{"image_size": 64, "encoder_parallel_block": false, "encoder_patch_size": [4, 4], "decoder_head_dim": 16, "decoder_drop_path": 0.1, "lr": 0.00085, "eps": 1e-10}
Rows from block 7 of the image encoder, named by matrix and row number. Rows with one number belong to one attention dimension. Each number is 500 + 50 x the weight over its row's rms, rounded and kept within 0 to 999. All counts start at 0. Numbers have three digits each.
# v: attention value (encoder.blocks.7.attn.v.weight, 160x160), inputs 80-159
# proj: attention output (encoder.blocks.7.attn.proj.weight, 160x160, transposed), outputs 80-159
v.9:472505402514579522538473544496514481441548370519458536573510508462415513492543439578493610552601551481526531546500474469564514502588522522450493543459437499507438443412440440472530547462484484516513535411388567511497491436503486432502455475
v.10:475531420389517534463473492463503536456483336529471487496573507516487495512570499566550475493533442591591590518521584517451504423668494445508500518524467444426509491527483474530430591530468490539451479476489524535487443534584463542487444525
v.11:478505496525537499425533527494441555527494483503491518463440534471501493401517426477483530568542542464562541523412523484489546527553497594449546516468519512591416486431403522433634403444418556483469540564411619551556464428568523531511469528
v.12:478528569559440485479443511495523465443543514474524477469534610576431530614537551532572482555463447484507547507559545438525512530508506486467497498473515495502601431566505511455531469464359584479490513455472524435450570409459469487509392512
v.13:422562428477464475488524584516415506422540520612394509527411450423508477361455500520431532531493541580544577562454478518464498560533463556454510516478489422514501518515613473458478550555513436467509539547436425453529505529490521505415554531
v.14:596488700435506522449482469506515418519429552479555458431563541532500530615549587545551499423511466574511584507553545400602443466510466499460535402520501423481558502563519510483457507563492553526484495505555519474536506511500433529615555583
v.15:432516497551545492414438422428421535478467511464393509510557496440471489439478503548487513534573537440540577463596516491516517500473523542433569470520570496588449367521478521399517520601438582438526521522434499494497537414465465498486412449
v.16:509488453555488424453556478464399458573496559511516476540515489448514543405475456436456521437434506476507467518439507535437500537426471491486441540448429535531480508421511509568502430366485466540473417534513514523503528526438523445431574439
v.17:508453435467503535519479552581568436492527418559496477511506510476500468536547521526503497513540473577538441523458550552517507473588496455568506474549456504428474530541491457575366556484581450541452520470512493477452379558521487486540495535
v.18:400486419405555506535434502511498493488496366561364524526520504409493484495539427631401518546587533603507587493542502461554514459533523512482502499505479446542540461505491497526441590502443481519467591458481514503466429423521451536513509554
v.19:518375432526545489488547467531463477538521580501449468539406436452570453355503481451506541477497503483528403562413468560496458551482452574499467482475497625574393579430593581525563466470600430489478471517464449514535460563520550466451556503
v.20:441571433504528458442581459415422566464535510437439490565419483459570441388393460483461591487513479485548474396460495495412528486462509492467443501460484568517415474491499500460518469471470491489538455511447523494467574417454502555445450449
v.21:520583570549438528514518490494616490474519514542610458472521546561535480640564540576493518474475464480460532565484530490505505481555494442520458496562482430389594496501551539569527481468467490569519502469594559520509536423408423581604497512
v.22:425573430532541509475556500403420547507508496467474597537434502479472465419466425526493552537448530490545456411513473458443517540520474528456541558483505586526476528425435570456543418484472523545531515493459545464556501416420567552437466474
v.23:425500606555455479523519497524519604445560600573502461470508489506521535472415524472554455471451473491464538526498544505425481605471488600514506524433479501500579439489606550502517503443503434476521555507548453485529450478421487524493583536
v.24:472563449490474523479497473498558481448492474523439518524373452535540492484525491497541479562475444622464468571496477572492441595577468510546528515446451512494582541527576543483473523563590437515449534537526510480523513551486421557430552504
v.25:491500455397557515448481494465541492456547460462479512522565504473471417475520481548407483541572434470515528485624501516549597464550483426477496511534523436474510437572471500520434532554526568445517548477533531536527503402490447554594483424
v.26:464539486482501468536446435535553400500474406581451473510647468466511484542530557518444512482570475478489525539465458563464518463461527381536433575458445477415566525474500556480404585421495491513477554521514461499524398578428413564476529490
v.27:557482492550501472478546515572462548612518629478486445487467519502555524401469428453516543473440478432456421456488468469450461537446523530490466485491541621555453530448501522513608397423515538468532442578478535522512574519480595422501504439
v.28:480517378430543474464486605548452543476559373499476587558499551467435502469600514487396540535492540487518494541542501529518508489552491438511433513507435478403450498413471469505439476452517461540466521409464542523506439465491447427486357501
v.29:542499411514505501457482537531490473437511432518493455415444534565525443509505417524601488500555447551467490558499483506516539472516432531470501470470536459577471516519454470477526425482588584449522505534496576577520548496575507439529468525
v.30:487511443490532452589498471497481482582481492524429517573604424472554506485504566455389495486534468458480483493458484495465505457405529420484489489568513528422464554524433471595481631445498479559453545465504421446479386570404437508456511447
v.31:401432396465521517513448448516419481450494316535474509492512464448539410453506458472451467474580545482513451500495518541442499513502514453530473544494456521450470578457530517506422574462477476581468570489555515523511435540423441580424522495
v.32:484404494547501511405486461456450557473447460428473431454497478518451492509399517468605493496494541538532487504486514448506540511541517438491511489519522495469462444554503486414402529526467575544564463482563522545558593372535414495468490519
v.33:509548517490549444460527487450506443484574465489484499555461504535502484436528456545468466580533517483518458465537470449495533540539481421487553479578584627549522454566545532450508479519452580458527474502519509541522478387492528500510412433
v.34:511515529512459453601433469404523436459535558564514470555458563516396525387555500412551525492501473600477602451624588493538403580513526498503510489529480481527532553480496445465511544504464551527543529538463508491433452581516496508486544547
v.35:465591460475591432493535499447510514575459502496443583485472518394526538531456538547490531498545519518385532528476504491523457476517513593575533556500452499493525541477424514587488444579557428610412483501570474472509544482486473543523423505
v.36:466588416483544493525442528508507516554452398578385539468451522401522518572468566499467535486471467561403522588446421491511450531490466539489526487409536495478516567494425557547530477523504407588468490534437501486490507481506583460462430497
v.37:510561534528522490507534455356499498538507463451500513577450490527435429433545554411501443492457490510450449438537476499449472513618471520511505478395504530481511506608467526497516525553517490562572480492504529431515448510453579555473383539
v.38:515560539513508575473478576445591494531458448471590474476454521469356498505530571460601505589490470504493523384541464523570515540606528464458545498496488488492520462463479462478534516540478501620498476491437496459529532533582538527482381512
v.39:449454565434343458602478484564447468480523536512621490429539483593535524540517571492531512412489488499499519491516517501483493456495514609531437539487540476492547541508518455527500459413487483394511517448445521562478476584527385452422469487
v.40:508501525506486488539494390583494508448482574530512484517547487527518591496431519552410529383541460468396470563536480528457521550430555550573447521443436441490554505402591526497569461468489559452384543453446507532450592527456445482473561518
v.41:501596442453481505450447497536535542525470407498534560453454470471544469544494524529526451569505500509468510601384472501559520493545528508478586571488593551475471548481451485621464492497621353547421468482467426443550541528580471487527480425
v.42:513611424509485456537424548462527437521432544494465473514522466495533473442460534487467551548535583479404626557534524514560519505492447546484530434500522462468510507455532577538502485590595477492421501461470439481481458590446553484569520493
v.43:418432475488332501570516511552469436394569548561589442503517482459478553452540511505538477531535496499583542547595547469499484450498538573458476461500502463515475516474524464471519480416516498406480526516467558510423428651532452478473591526
v.44:552559501523571508502484480483518548597440541435411464495530489489499543494520631517473473449579514515367441583421446477519485514495489605480487548496471490422457513530491496517566481596489492559434477437504433453567569472484568494539431489
v.45:570590439484563374495507463510497536631409493486521516527508495522509572544435500480503565487578490429464515589490492479582481474459516572557495515517553592466560486426489555523483475534535446598426506508508389453514530587487613537584435534
v.46:503467383455605511525496455458536565482442513510383544566509417465510527413489430522438476497468563431474556523464472508481463462418513525449557604440579510434480488437523535498535485573518467503439511533526477453515461492416613566500497521
v.47:441476606500461436503487439563484550545497598512475524539638446531611557470499585502486604372559514476505478614498510539569481492417507522572448494510489481420522589464461564565466507518595562525455521455544495448494467586442425435482477538
v.48:469478468460453456540522486540470484456531401539557594504531557577557501551528566470495549476444536550561488542500552489532441458480555504589459527447463479491492517498563494464522485407474562437509543500528615518431462548493442443453510474
v.49:510404509478433527505602496552454436493574500527507437509499482518504447488489445491482508482523474525577510430561509479411516499545532458542482500467520510499507471581583460458535516363474482363611435446476594535513441516509426452432514507
v.50:512475473482544479380490548519528547565513496505504538472468503375439518470536536493552509524513487512531582504456515580523511537574456545483596554549509474484471566497403474577485440579620455624440541517483496360467480425545487555521487522
v.51:519444509457458478492514469613404505497489505448453503421552408532601471548511427540504470404493488440393425554498480504409506457515481481478501497584633565548467466546467455525543572458559570526516443376548522480449468569436482482438506576
v.52:514399491512459518445470621446502522508418527483552464425461484506459581495521564439557508513445466492542443505459546462548488491594497417488492474542550556472438505497493491581533521558557543621472481451516399475495422397490530470561441436
v.53:502523438472587411486400446523527513547414505580454575566509494504452512573497538524574469475575466480324487618435468486572562473459517584513469569537486487453491559519433519611477532494576474536436484405516509544522564527462541472509422511
v.54:521445559419445487451450524594531553580487534533481498424534529458448622608477530548494479460557502528427464598461542537475502461438520546489471555503520509504493533434443448515425443507584473538399534439528552535530557544551429483552547536
v.55:494432479547419596509515577474498419475648549552594409449493500460437500490582498479562421518464452566648494459519580450510446454546515431467529514489473471552542490481500476445506479417488497389525510520487481467433449520549458466445569455
v.56:536491502516456539466508595549486439509626414485639432447456535494550395483515473450487395606379501529567469440535560485543556532578486366492545487523520532517551489507550503488495526514468467525503434561501431449478414475590508512451461491
v.57:530560466535584493469522574470511544548437449492430483547393494474507494536527550497479498540491506471463500523467452518512519512591512491452577490507493531521445484511408514578497484540532391613466488510445407443495492438520554547512387473
v.58:502553547479470369571520459552492547486439546414483533520523520456607553525465533469499551426507535426402542588457443450567519474414577567458458558512499519440536505448505491467456471486448504461472470484556407534493585571481508520513441476
v.59:537452535453493542487542443511400462453566510469505497578521500554500484459486466462465508493483464514569484378519548488409472563510468492509493473522470531535476433512527494467524497454444547369642551518458596568450479537492439545489495488
v.60:492432542433520481527564479582465486521457524497459506494522521553590528624512432523416491423609536454343462505444479518409534475515483517582423446537494531512457498534523429533477510413430498424512516483511590560539560523423478441487470520
v.61:580534425554635592389540516477554478519453427483393519484485447428397472529547490500559490565568514564479483457457497483497532563553520527441548487455504484496386515507451488499427483531548441564504489537471541443521452331541512527503450455
v.62:554368425538421482508495544523505501529618470510553462475462512488504420391502530477458405529428523496586537511533504434543494492520522414425505513535634598511514498498523481484624520578508392512475443526472388405496441478542505532498468461
v.63:541562547498421426513434524483479462573486535459504476501493529506537509601455522445549548492511502532379468477560454561490514527562506508504501512525456428449550496584420474493384480435439505515530495481505503539488615610518500530465379513
v.64:462742511473558497487500441472483502489470487539485495549425477471449433502468561520568351561453479553516508519457557506434521480590501526423507516487542419407429508650536422480418517486538485484460496515508388505495438503536466608532505473
v.65:587496431567485525473476495532497625600489399493536491502485486527546504586502520370540525486420428516517462450599570465452545456496498432556436458440461534459472519514475488506525524373538588518623484460461558502454509572440490451481470501
v.66:646448529543501572475465501541460606544533521488566396528432545467466533483488499373538506497474484480563567476592466460455488449480445359434536504490567575463499508507506555578550514478588501486568459540522469534554458534434540546532529521
v.67:512485465482572528447516527473511573549541452517537437527404520484452511580465602366481528422373439525514486495541554436481534526411496452464434509447459510430566529501451533535604436419576533562605502543553571458521457498429569505547534501
v.68:553521502593497486612509525472518443492475530495420592478549508583504511512509530543488478518518503502378384540471481565551464473517525549519502478470398388469417509389526554479473511522511366600483509495589578437477539480487560469457482572
v.69:470524590474474455482483482438490592463462475508455525496500501474524503492479471522455528574540529536512602399492506555534523495513515564480487467513555652463481419543492524470447536558379565330491551439472401465525546472502430512556493507
v.70:497524437522544527452516542504535562506502510420448454512474516445377507569454496369473524508539471595485485501514501449499529513492519537369501492520541597525462559525502491547525456526546552599565449557502466505597512526469539611485548471
v.71:507452497505577492451488533556416552512447559501516411508441535429513496557534517431483458477496490490562515454503512474524519488507505430439523482496533595539548516562494519515664461521560574495523500559554490481551413459448484473463586501
v.72:497575593481534497551440473453485484483457555507465540506483471561496475493475545537474464547589524505351458464502443574475434519429528569527530523516479504543460444513553475484488569577444472526541452498520468476461620443515541504527535549
v.73:594486514563551525453474464479487501545473583463430413509486480510439534530482446496501407464520537575431620399533494489462448529500528570406573447555486548535468463523515566467462512591501458483463447504575422521509497501504575572541544574
v.74:524446442535561536529480534509447471514519500504595526418518490505559540518503545462613592517559532458507343595470548540464530503457558501509537474533464401559459508476428512394486469495569556540559492494507621524493519499590600443455489546
v.75:389572497401510521376544503528497402504542593502575472488475586500493486452462509483449531456558566525565405549439531492530539490440512549513484577432475567536586449419495569573519497506557612530543502588495563497538511430490533457558557457
v.76:500307406640450553459507543469531479576518528466575537488483478506443502577537526379570561486489442508541442565453457469478438466475476477554452489444456358495525612454408535562578419474577487557502501506488534501488449586463459455479537499
v.77:555365459526473557580515537575476568641527587491493483429535478529584559532463492427475510520450512447451544517530485493571414504490528567551470305525458518512474641487507426534569462568529449456517520454523512446462479568460523473516450489
v.78:442616515446469479523476465517499436479535587528636510532487504472463509431522580483445465456444510491459478517425498485528578526522549514451546584456509453536581396516472503528478517496482476514405511621485477531570505401533507538599519480
v.79:494590599452530447373511475435546439378457510548418479516540501400428467478474470491432452459474500572539521480491585453423489451573503502445500545406490539433529519465582417523514494518497557485478579464530455484516491402453546572570511490
v.80:489420515532407427497576460555512521478619533517514538506586536556618490449527400635428462582531597472458500478539458546498512473502492485497595537615494580513528494512445521473471607461364460325472509521467458503441515472467455534501483546
v.81:457383499457416475418508580579530518522574553481589595542496510396500536480506505514510608497525492496642573557454518442565485495431487476474466491466574505491549534459457590545548403469579496509479497552496467558571443535488510435497528517
v.82:473375552531444496528435570552503505477535461454541485445545439447545499565518532497573553512484506497569511572477510521492477436524472458531495442494518508532482585523465518463556489434520441459505510502489469479483468606589401415461511480
v.83:606405472584452537509476547458494526579477551476485465522453515540417544525482581343503545452429484494502583484465511466455420523444503499535442468468395469442473570402482498585597484460565477560501490504522524496568467586488536594515509466
v.84:541496473492556488470422466460588595500453523541484437553513509437477539517431495479565488601569510499419616444540487509484534501547530464441544456524551624543485466611521487416502491514436522402489503501487448485485440468527411576563488531
v.85:574405460531441559485435470574534514632561520493557494517417534520548505488476512451484510488411472479470499415482546474481548518401542377515465495443451529481547543511421569632530524471554530568563466524489516479443424512516538507471472452
v.86:489495477396466501421494562562462578448503457481488485526467589375416466539576538486536547502479473518600495540518486437485518501531454461502430428388568503416500522552525510563541422373535555509557529504509506560600443402449376490476475455
v.87:481445550581536562417527497527447503471575704499554456459484493479503515433493444442483526527502468474552535477494507458508575507404494425420522507480561614503554486477434600615503566419543484535562517506517497521563499497526523452554514567
v.88:569430474608551513575514529530519412571485513537407541501499535551493499569544473484508521390452462480496438492494489499492398523472503604577505396529496401471409626455491484548549458539596502493481495509500484460417446589509554496477527490
proj.9:507489533458653409550550475411402479546436492519462548515530531538556525460448433532466507475470535442477489460457607452429415525504536471494475451590539518548471488520424518547537526502461529561524506566396604505402520444506488452379418472
proj.10:545463489570509459521598463456465438515492452500556435463417539484544615383472442576476560463523514511461486484484498517471544579560428514562499548481631500540483522452578469568523467517493483499458494510462517464457545482502502471469450545
proj.11:554511448493643467600429484483508572515493447445471542561562507520458413573568486520467405557497492380493487482502543396497485444466501510478491514571505554495567459581407465568448514562434398409514439564457533389447464525534612491439487496
proj.12:451508455503505578519422564506576526513486504459549456457503602596414454475523499493508482509579538452459468502564494438508556428452581517442451507498450498517506484540486536384542546556551507424506408554518520444455459549507434485501462504
proj.13:467397553525549516447470467473494539427400539540459488493517491498504494545422469479492522524542553383551520532593556536463500553513457528471525405537562522530496451481360418592467494490510490438597409499512647551521408406545519560473501486
proj.14:496590510504415436557516560550540510452525469456526531477453479475469515411493535465527566516453542516561452574414469477485484594501432533399570518499579532468546581410596482484532479505499418442466531508402463502524537498496510405565524503
proj.15:532395494482525511517504541500604548521482448453489588547560547526337524540502541443463472502463481441552511485510529392487482448464533495481454399547562520589427525516416480517527470517533475491497476526465569519410443518529510557412483496
proj.16:421543482496492516472445445513456543533402420523465465588495524513528456656534485560522546450464482458460541550508523571505453519477601489536427499556408464480504543527503555522464516490499475616562467508579467505573452500477455536464542531
proj.17:534565584513504420498597436460334396560483571428491498449451413471620581356473484559515553483510529480499510453510510604484469542515452563551509525522677502479471491524496501599526509460539489473538526468509449565510518542536534433581458539
proj.18:557376530513598413509569547468498439547420452495452535496568465484540518475464499526508475538440587467456516475472453467472489524560387519517507473584613528546445496474434430577499455556535412524473583503422554572356481495519543503400487542
proj.19:473532470547553525492457412481399470440513523536487537545533432541544466565469508524477505421482456520539585482524534566528445453448398540526486491534456534431493468488544512705466481438442570516579441492564542484551451442469529529560511454
proj.20:509407509512577526458513426445478508495579407488506480552477476552353504652526511546520522472474505573507582479435612486487469517533604510506540416465350495561488482494367513535483567479471467611535476532537523544504455524530479450421559416
proj.21:485590608467424439484455526516452482501464477485526520428453555450622498428484531431531593529540527559445527515433444491466448542568487443482564539481521548465492470416527495531526538616486553559459515534416467521512536547480476428492476478
proj.22:535453475514560602516445495430546573469546479547414528469453504564451420602539483534520505525524476497453548482572612493473606521512565517505514365493368428553510520505446489546470575494475450482556533503569566491439406517570436533451508493
proj.23:388486556498450567452417598495503524368424456542474426529504546537541483499561564414472546513546426424526542553502604506440464505542421556475491433524436505492526529514481451525511457543575447512540522472533492498551466474519541517526598403
proj.24:497421553553480528439501520507473530439504487559522501501542464453535560429355508513534526559548503523571522485562509638444528557526434419505528422532576514479441357465429507663467588471443578544560465480533529570468550452544462505487508488
proj.25:599463544484439468503534488460390510571504479457646533459466501510446558432620503490490516457522516527496466457387454457494506466553489506514597546500577581556457530484457466541498447489597513492455496520434483478451522547526509402401493551
proj.26:493499600502417444522585554471421439488498483483564512495399471441563605479477528512518477501466582504509461561410446542437432563574432506565570531536514518511417560473494494560508505525552581558437560474396489604438578458547489490515511526
proj.27:552563412427485548520393449560547523452569485488444576534527500529490366681527472593509426469533416505516484477549475522559496447457591499461480458490345530451539520557555514440439533499453431528495475460548470456535465486445459569537531547
proj.28:539535508493528409587521457470378396539529551561466402500543480405512478432490485574496481447507550496488471382455499499483417574548542558578476427454600438496442480511452548602509470490464563574490497507550505540427495496531556394463436528
proj.29:521578442500606522502515506452469613529442558497491582490449483387513481526443473552622437505508457460536498474542411478480538522544494395480507578506545535433557416524440510495448598489471468466472460465369548501517443448503534484495473517
proj.30:519510609491489424489591507547485413473537516489487450519479509463550548490445479482515560484396544558528500485402502589440423595535482498619537523530460432531477509494526555589467468503560542600452552474500388496511572458478503469567557527
proj.31:485404554500467452482585491356415471498504434552574529472428412509559493522505455575525563501443488543486566465461488585480503513550457475619527495495538508514417510439423458538504507567526468576432573490482434525505528504524484516449446464
proj.32:501464536597621595472429457543542448531565606526512518483513393471442498572578457516468478425457532466485509429617518532507523388362527511518431453528513539502573460536466526328489507507509443537521423448562450449537394549466508515447550561
proj.33:551458453538502513553524490510475524438555482462469511408518550555473470588532501449480504467528521468471525448583512515503496600529531470578447443573466574554489415347447451508482479596545462525585484409573475456522559522454558503496499448
proj.34:444600513454437461527500539461528507419491463593601513505544476474457446530442586599559465506505409472402526465514498512468383528544478521457453466533388434467544511443554445458411463550503533647464518549453516506411507452419462552589445412
proj.35:480374454524367448445506545445471441422475517474453491625477470513483611430415426523561504522400511531624507499451473461413562499567485463487504507561516517538415536430464485564570444488530516506513489531415480483495502420520515472450531468
proj.36:529445581588483541419583549456457472513496523613504488541484522446477587455426481531493520472458617550508485507534487481449550512592527553432512537501536412534425476451510484545545467512549490470533401598458534604536514425649543504409460549
proj.37:505482543552516621525521533488511503439493407549579536492486483507388427576500573540545471479515482517490496469598545517521563505590579456513432464555481482527500425468459391514459478430544473544543432429630625499485458493498457586511515439
proj.38:478453546472533581441468462464480449377551513585497502484594460494459485564415491537500490508604501575488546518586572485505522428543580500518471442559473403517528433502531446505416473547520477532473464505447517540497419446503434546508559498
proj.39:495478482468502425533504470526558540573442537393492504523502485487492539482558550497437492471494493605563489515397493531477553484445565562459560462440577387490524569599447571475493510459501506429377559541436521466540538507474460481465515559
proj.40:547526471471553446525515521507484533582507486432404518540477587505556489444429519484548560457384513518551462502411519415498504501400508472463478615425491526512571580574551573411538486436440539410452558498431479400567550498441539449484413556
proj.41:476367575551425496428534491546461447488534585584502506532504502406497533437520410476513565468461587506598477521469550482466492514577478489522527431492557481480476486528435547620526492513467517447496578513471579571465501514560541443457544501
proj.42:492540497494444417467517534463482449449491517586494463494514556460493497514484471458475528506505439453483550480477578496480458579680416569422491421543507516506488469426536480680479435588444600554550482548482535581553585425553527536558574483
proj.43:433567502413462524534456532481551486479488469523505503542501538519575472478524611505520450439518468491456588533491508515529493544547352581459515590539483387471553504468546545534412487475444534522503532519433557549459517563450456507589472455
proj.44:494458482574494543391554548496536452466497524438476518553473459534460546480535432505539541451408520501549449464570484476428514469383529528492496554522526556613466479483552504440638490422515565432548524523456523477578519442620523528457458488
proj.45:548503485584460402501626493471461443470475575510496494561486456421485578414454395506498522457391568580513497491513514471460515538569544494446469548496512519538459617418516506588519411540476553465528567532552478515556552455557575446523546458
proj.46:494568458432495479467528489511527426507448485553486490494444587524497545510520449443525543539518576435456454529551476496419550580627471400486482441501442556483464418403522498555491451528533502569596438523464537570480619468517492459523447472
proj.47:555512425514558382491530524532546486518508591443456495560447501502476490428515519524449487447378498577518528524362520500470487517451496534466573489426573456547517627503544609507528541511490524388438591572427465455527505500496495508491525490
proj.48:523530505460528390580514412495555531613498510530477515513517473520485532430481611505439498518485475568506488586414552478480559551475475555463576506465609405504419575570445589613471475472523477491374472559464430454447518577504478448504415568
proj.49:509615569399491508582461456483558547511498448455499506438520485511538429549477636541489466501539404465383540508537480549548557552494480512541474542501526507453607452513528501484413512505460454542520492437585494495517565514424436474532453522
proj.50:510397515513483492425488549480461417436461579585476489535456432451479575463508481430489575546511575491600575528468617521486498558581441473475503403537516469522506442476473455624480526557549541526509522552464542584526444522561485527460590452
proj.51:467509479518541460533552441548504484571440560488537446509413510474537534553490493461501512486462538474595469538517442537522449525488532511506520379498548545479557396499579659514474474468561462397481526479420573487543559577507446395469499524
proj.52:495398615475547509395464512507402460474596524572518470524495472423474491503505531469451612486469519561521529475430563524545394480597552457506471390446571564480513578531473551585488443473500483497523555544519526505541411512506511509514607503
proj.53:507393466621476458468561522534526465573461585464465555620461461411498553459496390527428548492447519556558484532482484574506589472503466485475522430455525467536469548542469650519498533534439538434491477498493466483503506458490513450499555551
proj.54:514451490580540497489473517558444465539523559421426503578475482485564480440521412481532499448353566495592468541449482544494534423452463555462578492443511501494451559563490625488530493358488515391434493565421442514575456534528528480457510542
proj.55:421544585408492562531417514531430469473489489591580443511479509486531566520586609490480471520562424483422501527465508483517446538516431505513485433513439473423506451582458521525402510516500502557555518483480522556484426587431414520550525491
proj.56:508500604481439550458473486489424459489484543656553459454524436436540491552535570416476460567557525442434481482486517482505465577567586487551504462560529485460464460412462366613454464557568452518561513426454610620457464547508466443563480477
proj.57:521404524548465540435619532450440445402470539620547496512461484473445559576431441483523549477528577505554501474561544498425513500561556498569523421553529482567430411431449446616498526569509467529577450557474616615454480478553487489454502497
proj.58:488513419483521441494558464497557497522510603399468526554539557527513553427533458569548481428478494549541410512469465455404519389456607550488468576460467509564518538542554575318588492417448536480447525555437531435499627420499519509445464532
proj.59:526572469465479522543467437441570580489475404353529569386529534559453402558554622557519441519555399484490498456542402582536543505450502482517471546497448500496558492531513431414416468500492458533485504416584449485507553491451490544551446493
proj.60:476510480531460480578545508485521577595508450319445585522508513524552463513477476537499501544402447564517479505473460527520568422375557440493495599433553540563537536526485574346530536402509508436431499465540394404549584530460522492487444577
proj.61:531428529544466643439489496513510473440450514583475494493539522505516482503494501438515531490564537480541453482652554483472534441575450450547406414539500474447510408493522527562510486538463529515639434486587613471529468461483513540551576506
proj.62:504560571429480514483477529509432388478462527666590450446484513383510559521555543462472506510560572492506498476435448461469443550647479526509477508489478484422510457516478423625562446599534536501620532529469567590471459493483494442492534464
proj.63:534492501582537499521502448465471549451514564404427501519562514523470511490540482592535400449511484567529487517591378542432589447393598544486430578560473489529555463577486538268471523395452465464497483464537485409561500530442463541515484565
proj.64:487460460510538502533494578533452462542600438502503570449506524535575448542587482453447440523367481551489466494479548536468528458541579477519539486502484575402456467429425487555483516552486545520552420436565453375540479576477498445487455511
proj.65:435453517576415458539505483488549572467429510539526585458505396529488529577389427532503535558641522488478502544593496506532523527494497522548532484485641424551404516496524474455458581467452403460518473545560547546530506467551455501493499587
proj.66:386471523487468469520500570494494426418457491530462476473484434459577513469376478469373591551540538425490420566412552521500436572523488556632492473437501492482487517497593441542451542507478499481464455537475574560500562479467418475485525454
proj.67:425514501527452456539440549414499509428474392540480522432438448490532543539388459493487492570600499519478447514501429574487493575564458534575525579595522493479490480511496426445435583429423464480500462430461507566484536555585442449458439498
proj.68:497598497495531570408450475531561531501486530536493355524474544454513528572544444447554447499547523527543534443555459501495498570482449378413463568485428519507514441537509479473451552460439594543501445519523489431509425522449521510601538447
proj.69:533498453499544447454525482536536502587482488502511599609480428574518482468562589542444575402480465496581527516473533503535472421479564581516458470436537394506510579478444510521518462423557391433423479490557479439449413426361599484440498512
proj.70:475524555518367465490375479514505528523511533507473606478522518507485567537466540542399439503518497426432385473474416477494455465472426482609481447503515477454502467470429487484411564541534457480531513441504367609524550465509422504433535475
proj.71:485450532426375436482468454469413575497493496476527514441522503473512449447414481489492441534545531411454439520513589492466437497484475515606479533512556586455472544405495506560515472551527468472480579499421489584506602478530381428429473439
proj.72:580529428493562555469371560566592489516538493471579426508501447538526451524569549477535452473455430501566512482510502542549437467411532375453473545480352528452509582389523457501487537445562546593489473507516435426566411452472564552580524474
proj.73:502511438464523480430469492521483559453437546442543514561524519474536481535490539488444497451506464461461399576535573568536398450410527399537413558440464546423518529486489545444454572593566536510546518504533502449563551481449508505484549465
proj.74:482522450595510562426533502601513543474526465454520465462427500527435479550499466460477424508563532614491525433582531455575491469457447497473493493499489565581540475529514500431454522515447473389512501396553495471554486471594501467495517532
proj.75:552490555494413429568454562380533509452489476468494517427518442490402522499494557471491508556451472396395535451482396451519525485503463510495542616563442536421520551510503467546550418490445400544452543431456488628468478571529497504511489475
proj.76:436543559529429557542601486547470453422550527535448414482462535490587524553413463562526471559533552542533494504555464457493527549477340501486581507528533478588500470595470496439501545442380542485476521527510545530545573465561391570440479499
proj.77:457522521509414440407508478459464490496439556412503487455491514517518427430446523566482527530545521577565426562446538502502375428446411449455472519404498445537515580492531563540541542644529554513486538534436485604515613445462455515539528498
proj.78:513604511387570453600446554414473514541448417441505491544478535548450561517590546516493433517485492458405425412484509495509548553566608508496506551565462481435547463561463438445486447476487460583426563502425520561458494558443527504501479441
proj.79:555527420463472461590475544461400524510554469504507590525530527533508503554629493457500508521365487498452607473488507523480472433580482507582552483535461679450462493535518537591535450527442507570503532489499411509470394610480599492539532494
proj.80:544511505519556570479568506565553504510542588539422460503573537586424543455532473510434554391480414475502554542508454447560519417535574557521485510435483379466439406588530470524491356511552449452458466496448585506522501533400539473479522581
proj.81:502543579434488594534557496512427470487485525489483532488462525470499523436442533521436477437533519471431536471499521448464495482559331601562501475547544481555540502506509520494496480413466462446466472426477558596522496504534379462511390533
proj.82:457398493535489531443584483595485460507530584577487471538430575519572535461461467514507478530488561528537492503518529393512540497519405602594511419561605483527496421555493481536500503446446560411504442538561572426506560448513443515477580578
proj.83:432570587476464515399472461437428551383420465504518482510499532467492474516420492553573463511616531565500469508468526594482474467451442491550478589516491483492512551529487485366429555580411545488527538493542445562554550508481391542468498553
proj.84:470460473570524463418517518575580533488492477470548520520506461550564489457432539537431540408573506503526469548421608443566386404498549533527439520410552501461541557394545537527531502583535469491461546462457481442470585528354523480466562509
proj.85:397534527520467579421486543480492459331437523537456489481496442521434518481439535480496515517619573537479430461447438515507466541519564549497543487612491450527471553507551453426493588433539456542367525491457471545490532458500426524510492507
proj.86:474425476518441403565521510483463465537549484505521617474519491486552490511455425574504523506498499501449449478421470439457530533524478549542553583594558535503491488461383526555477480518405426438527483491496569522481492607549498470540443479
proj.87:471560507489426535501500606466533458450443489584463416474465463554508498491441569422347460475550514463420471512497561460484480542522464546564493447452579472481432525516530473531495470542463496530480529509451532594475579473490490536513577446
proj.88:509530499507457550470525469451431557483470525437510461477493547500593431528432443476490463525529564537468407537601538519447443447455359432424384537545495566565500561542509458427526528646542559513543537501518510518518597441470435509514548484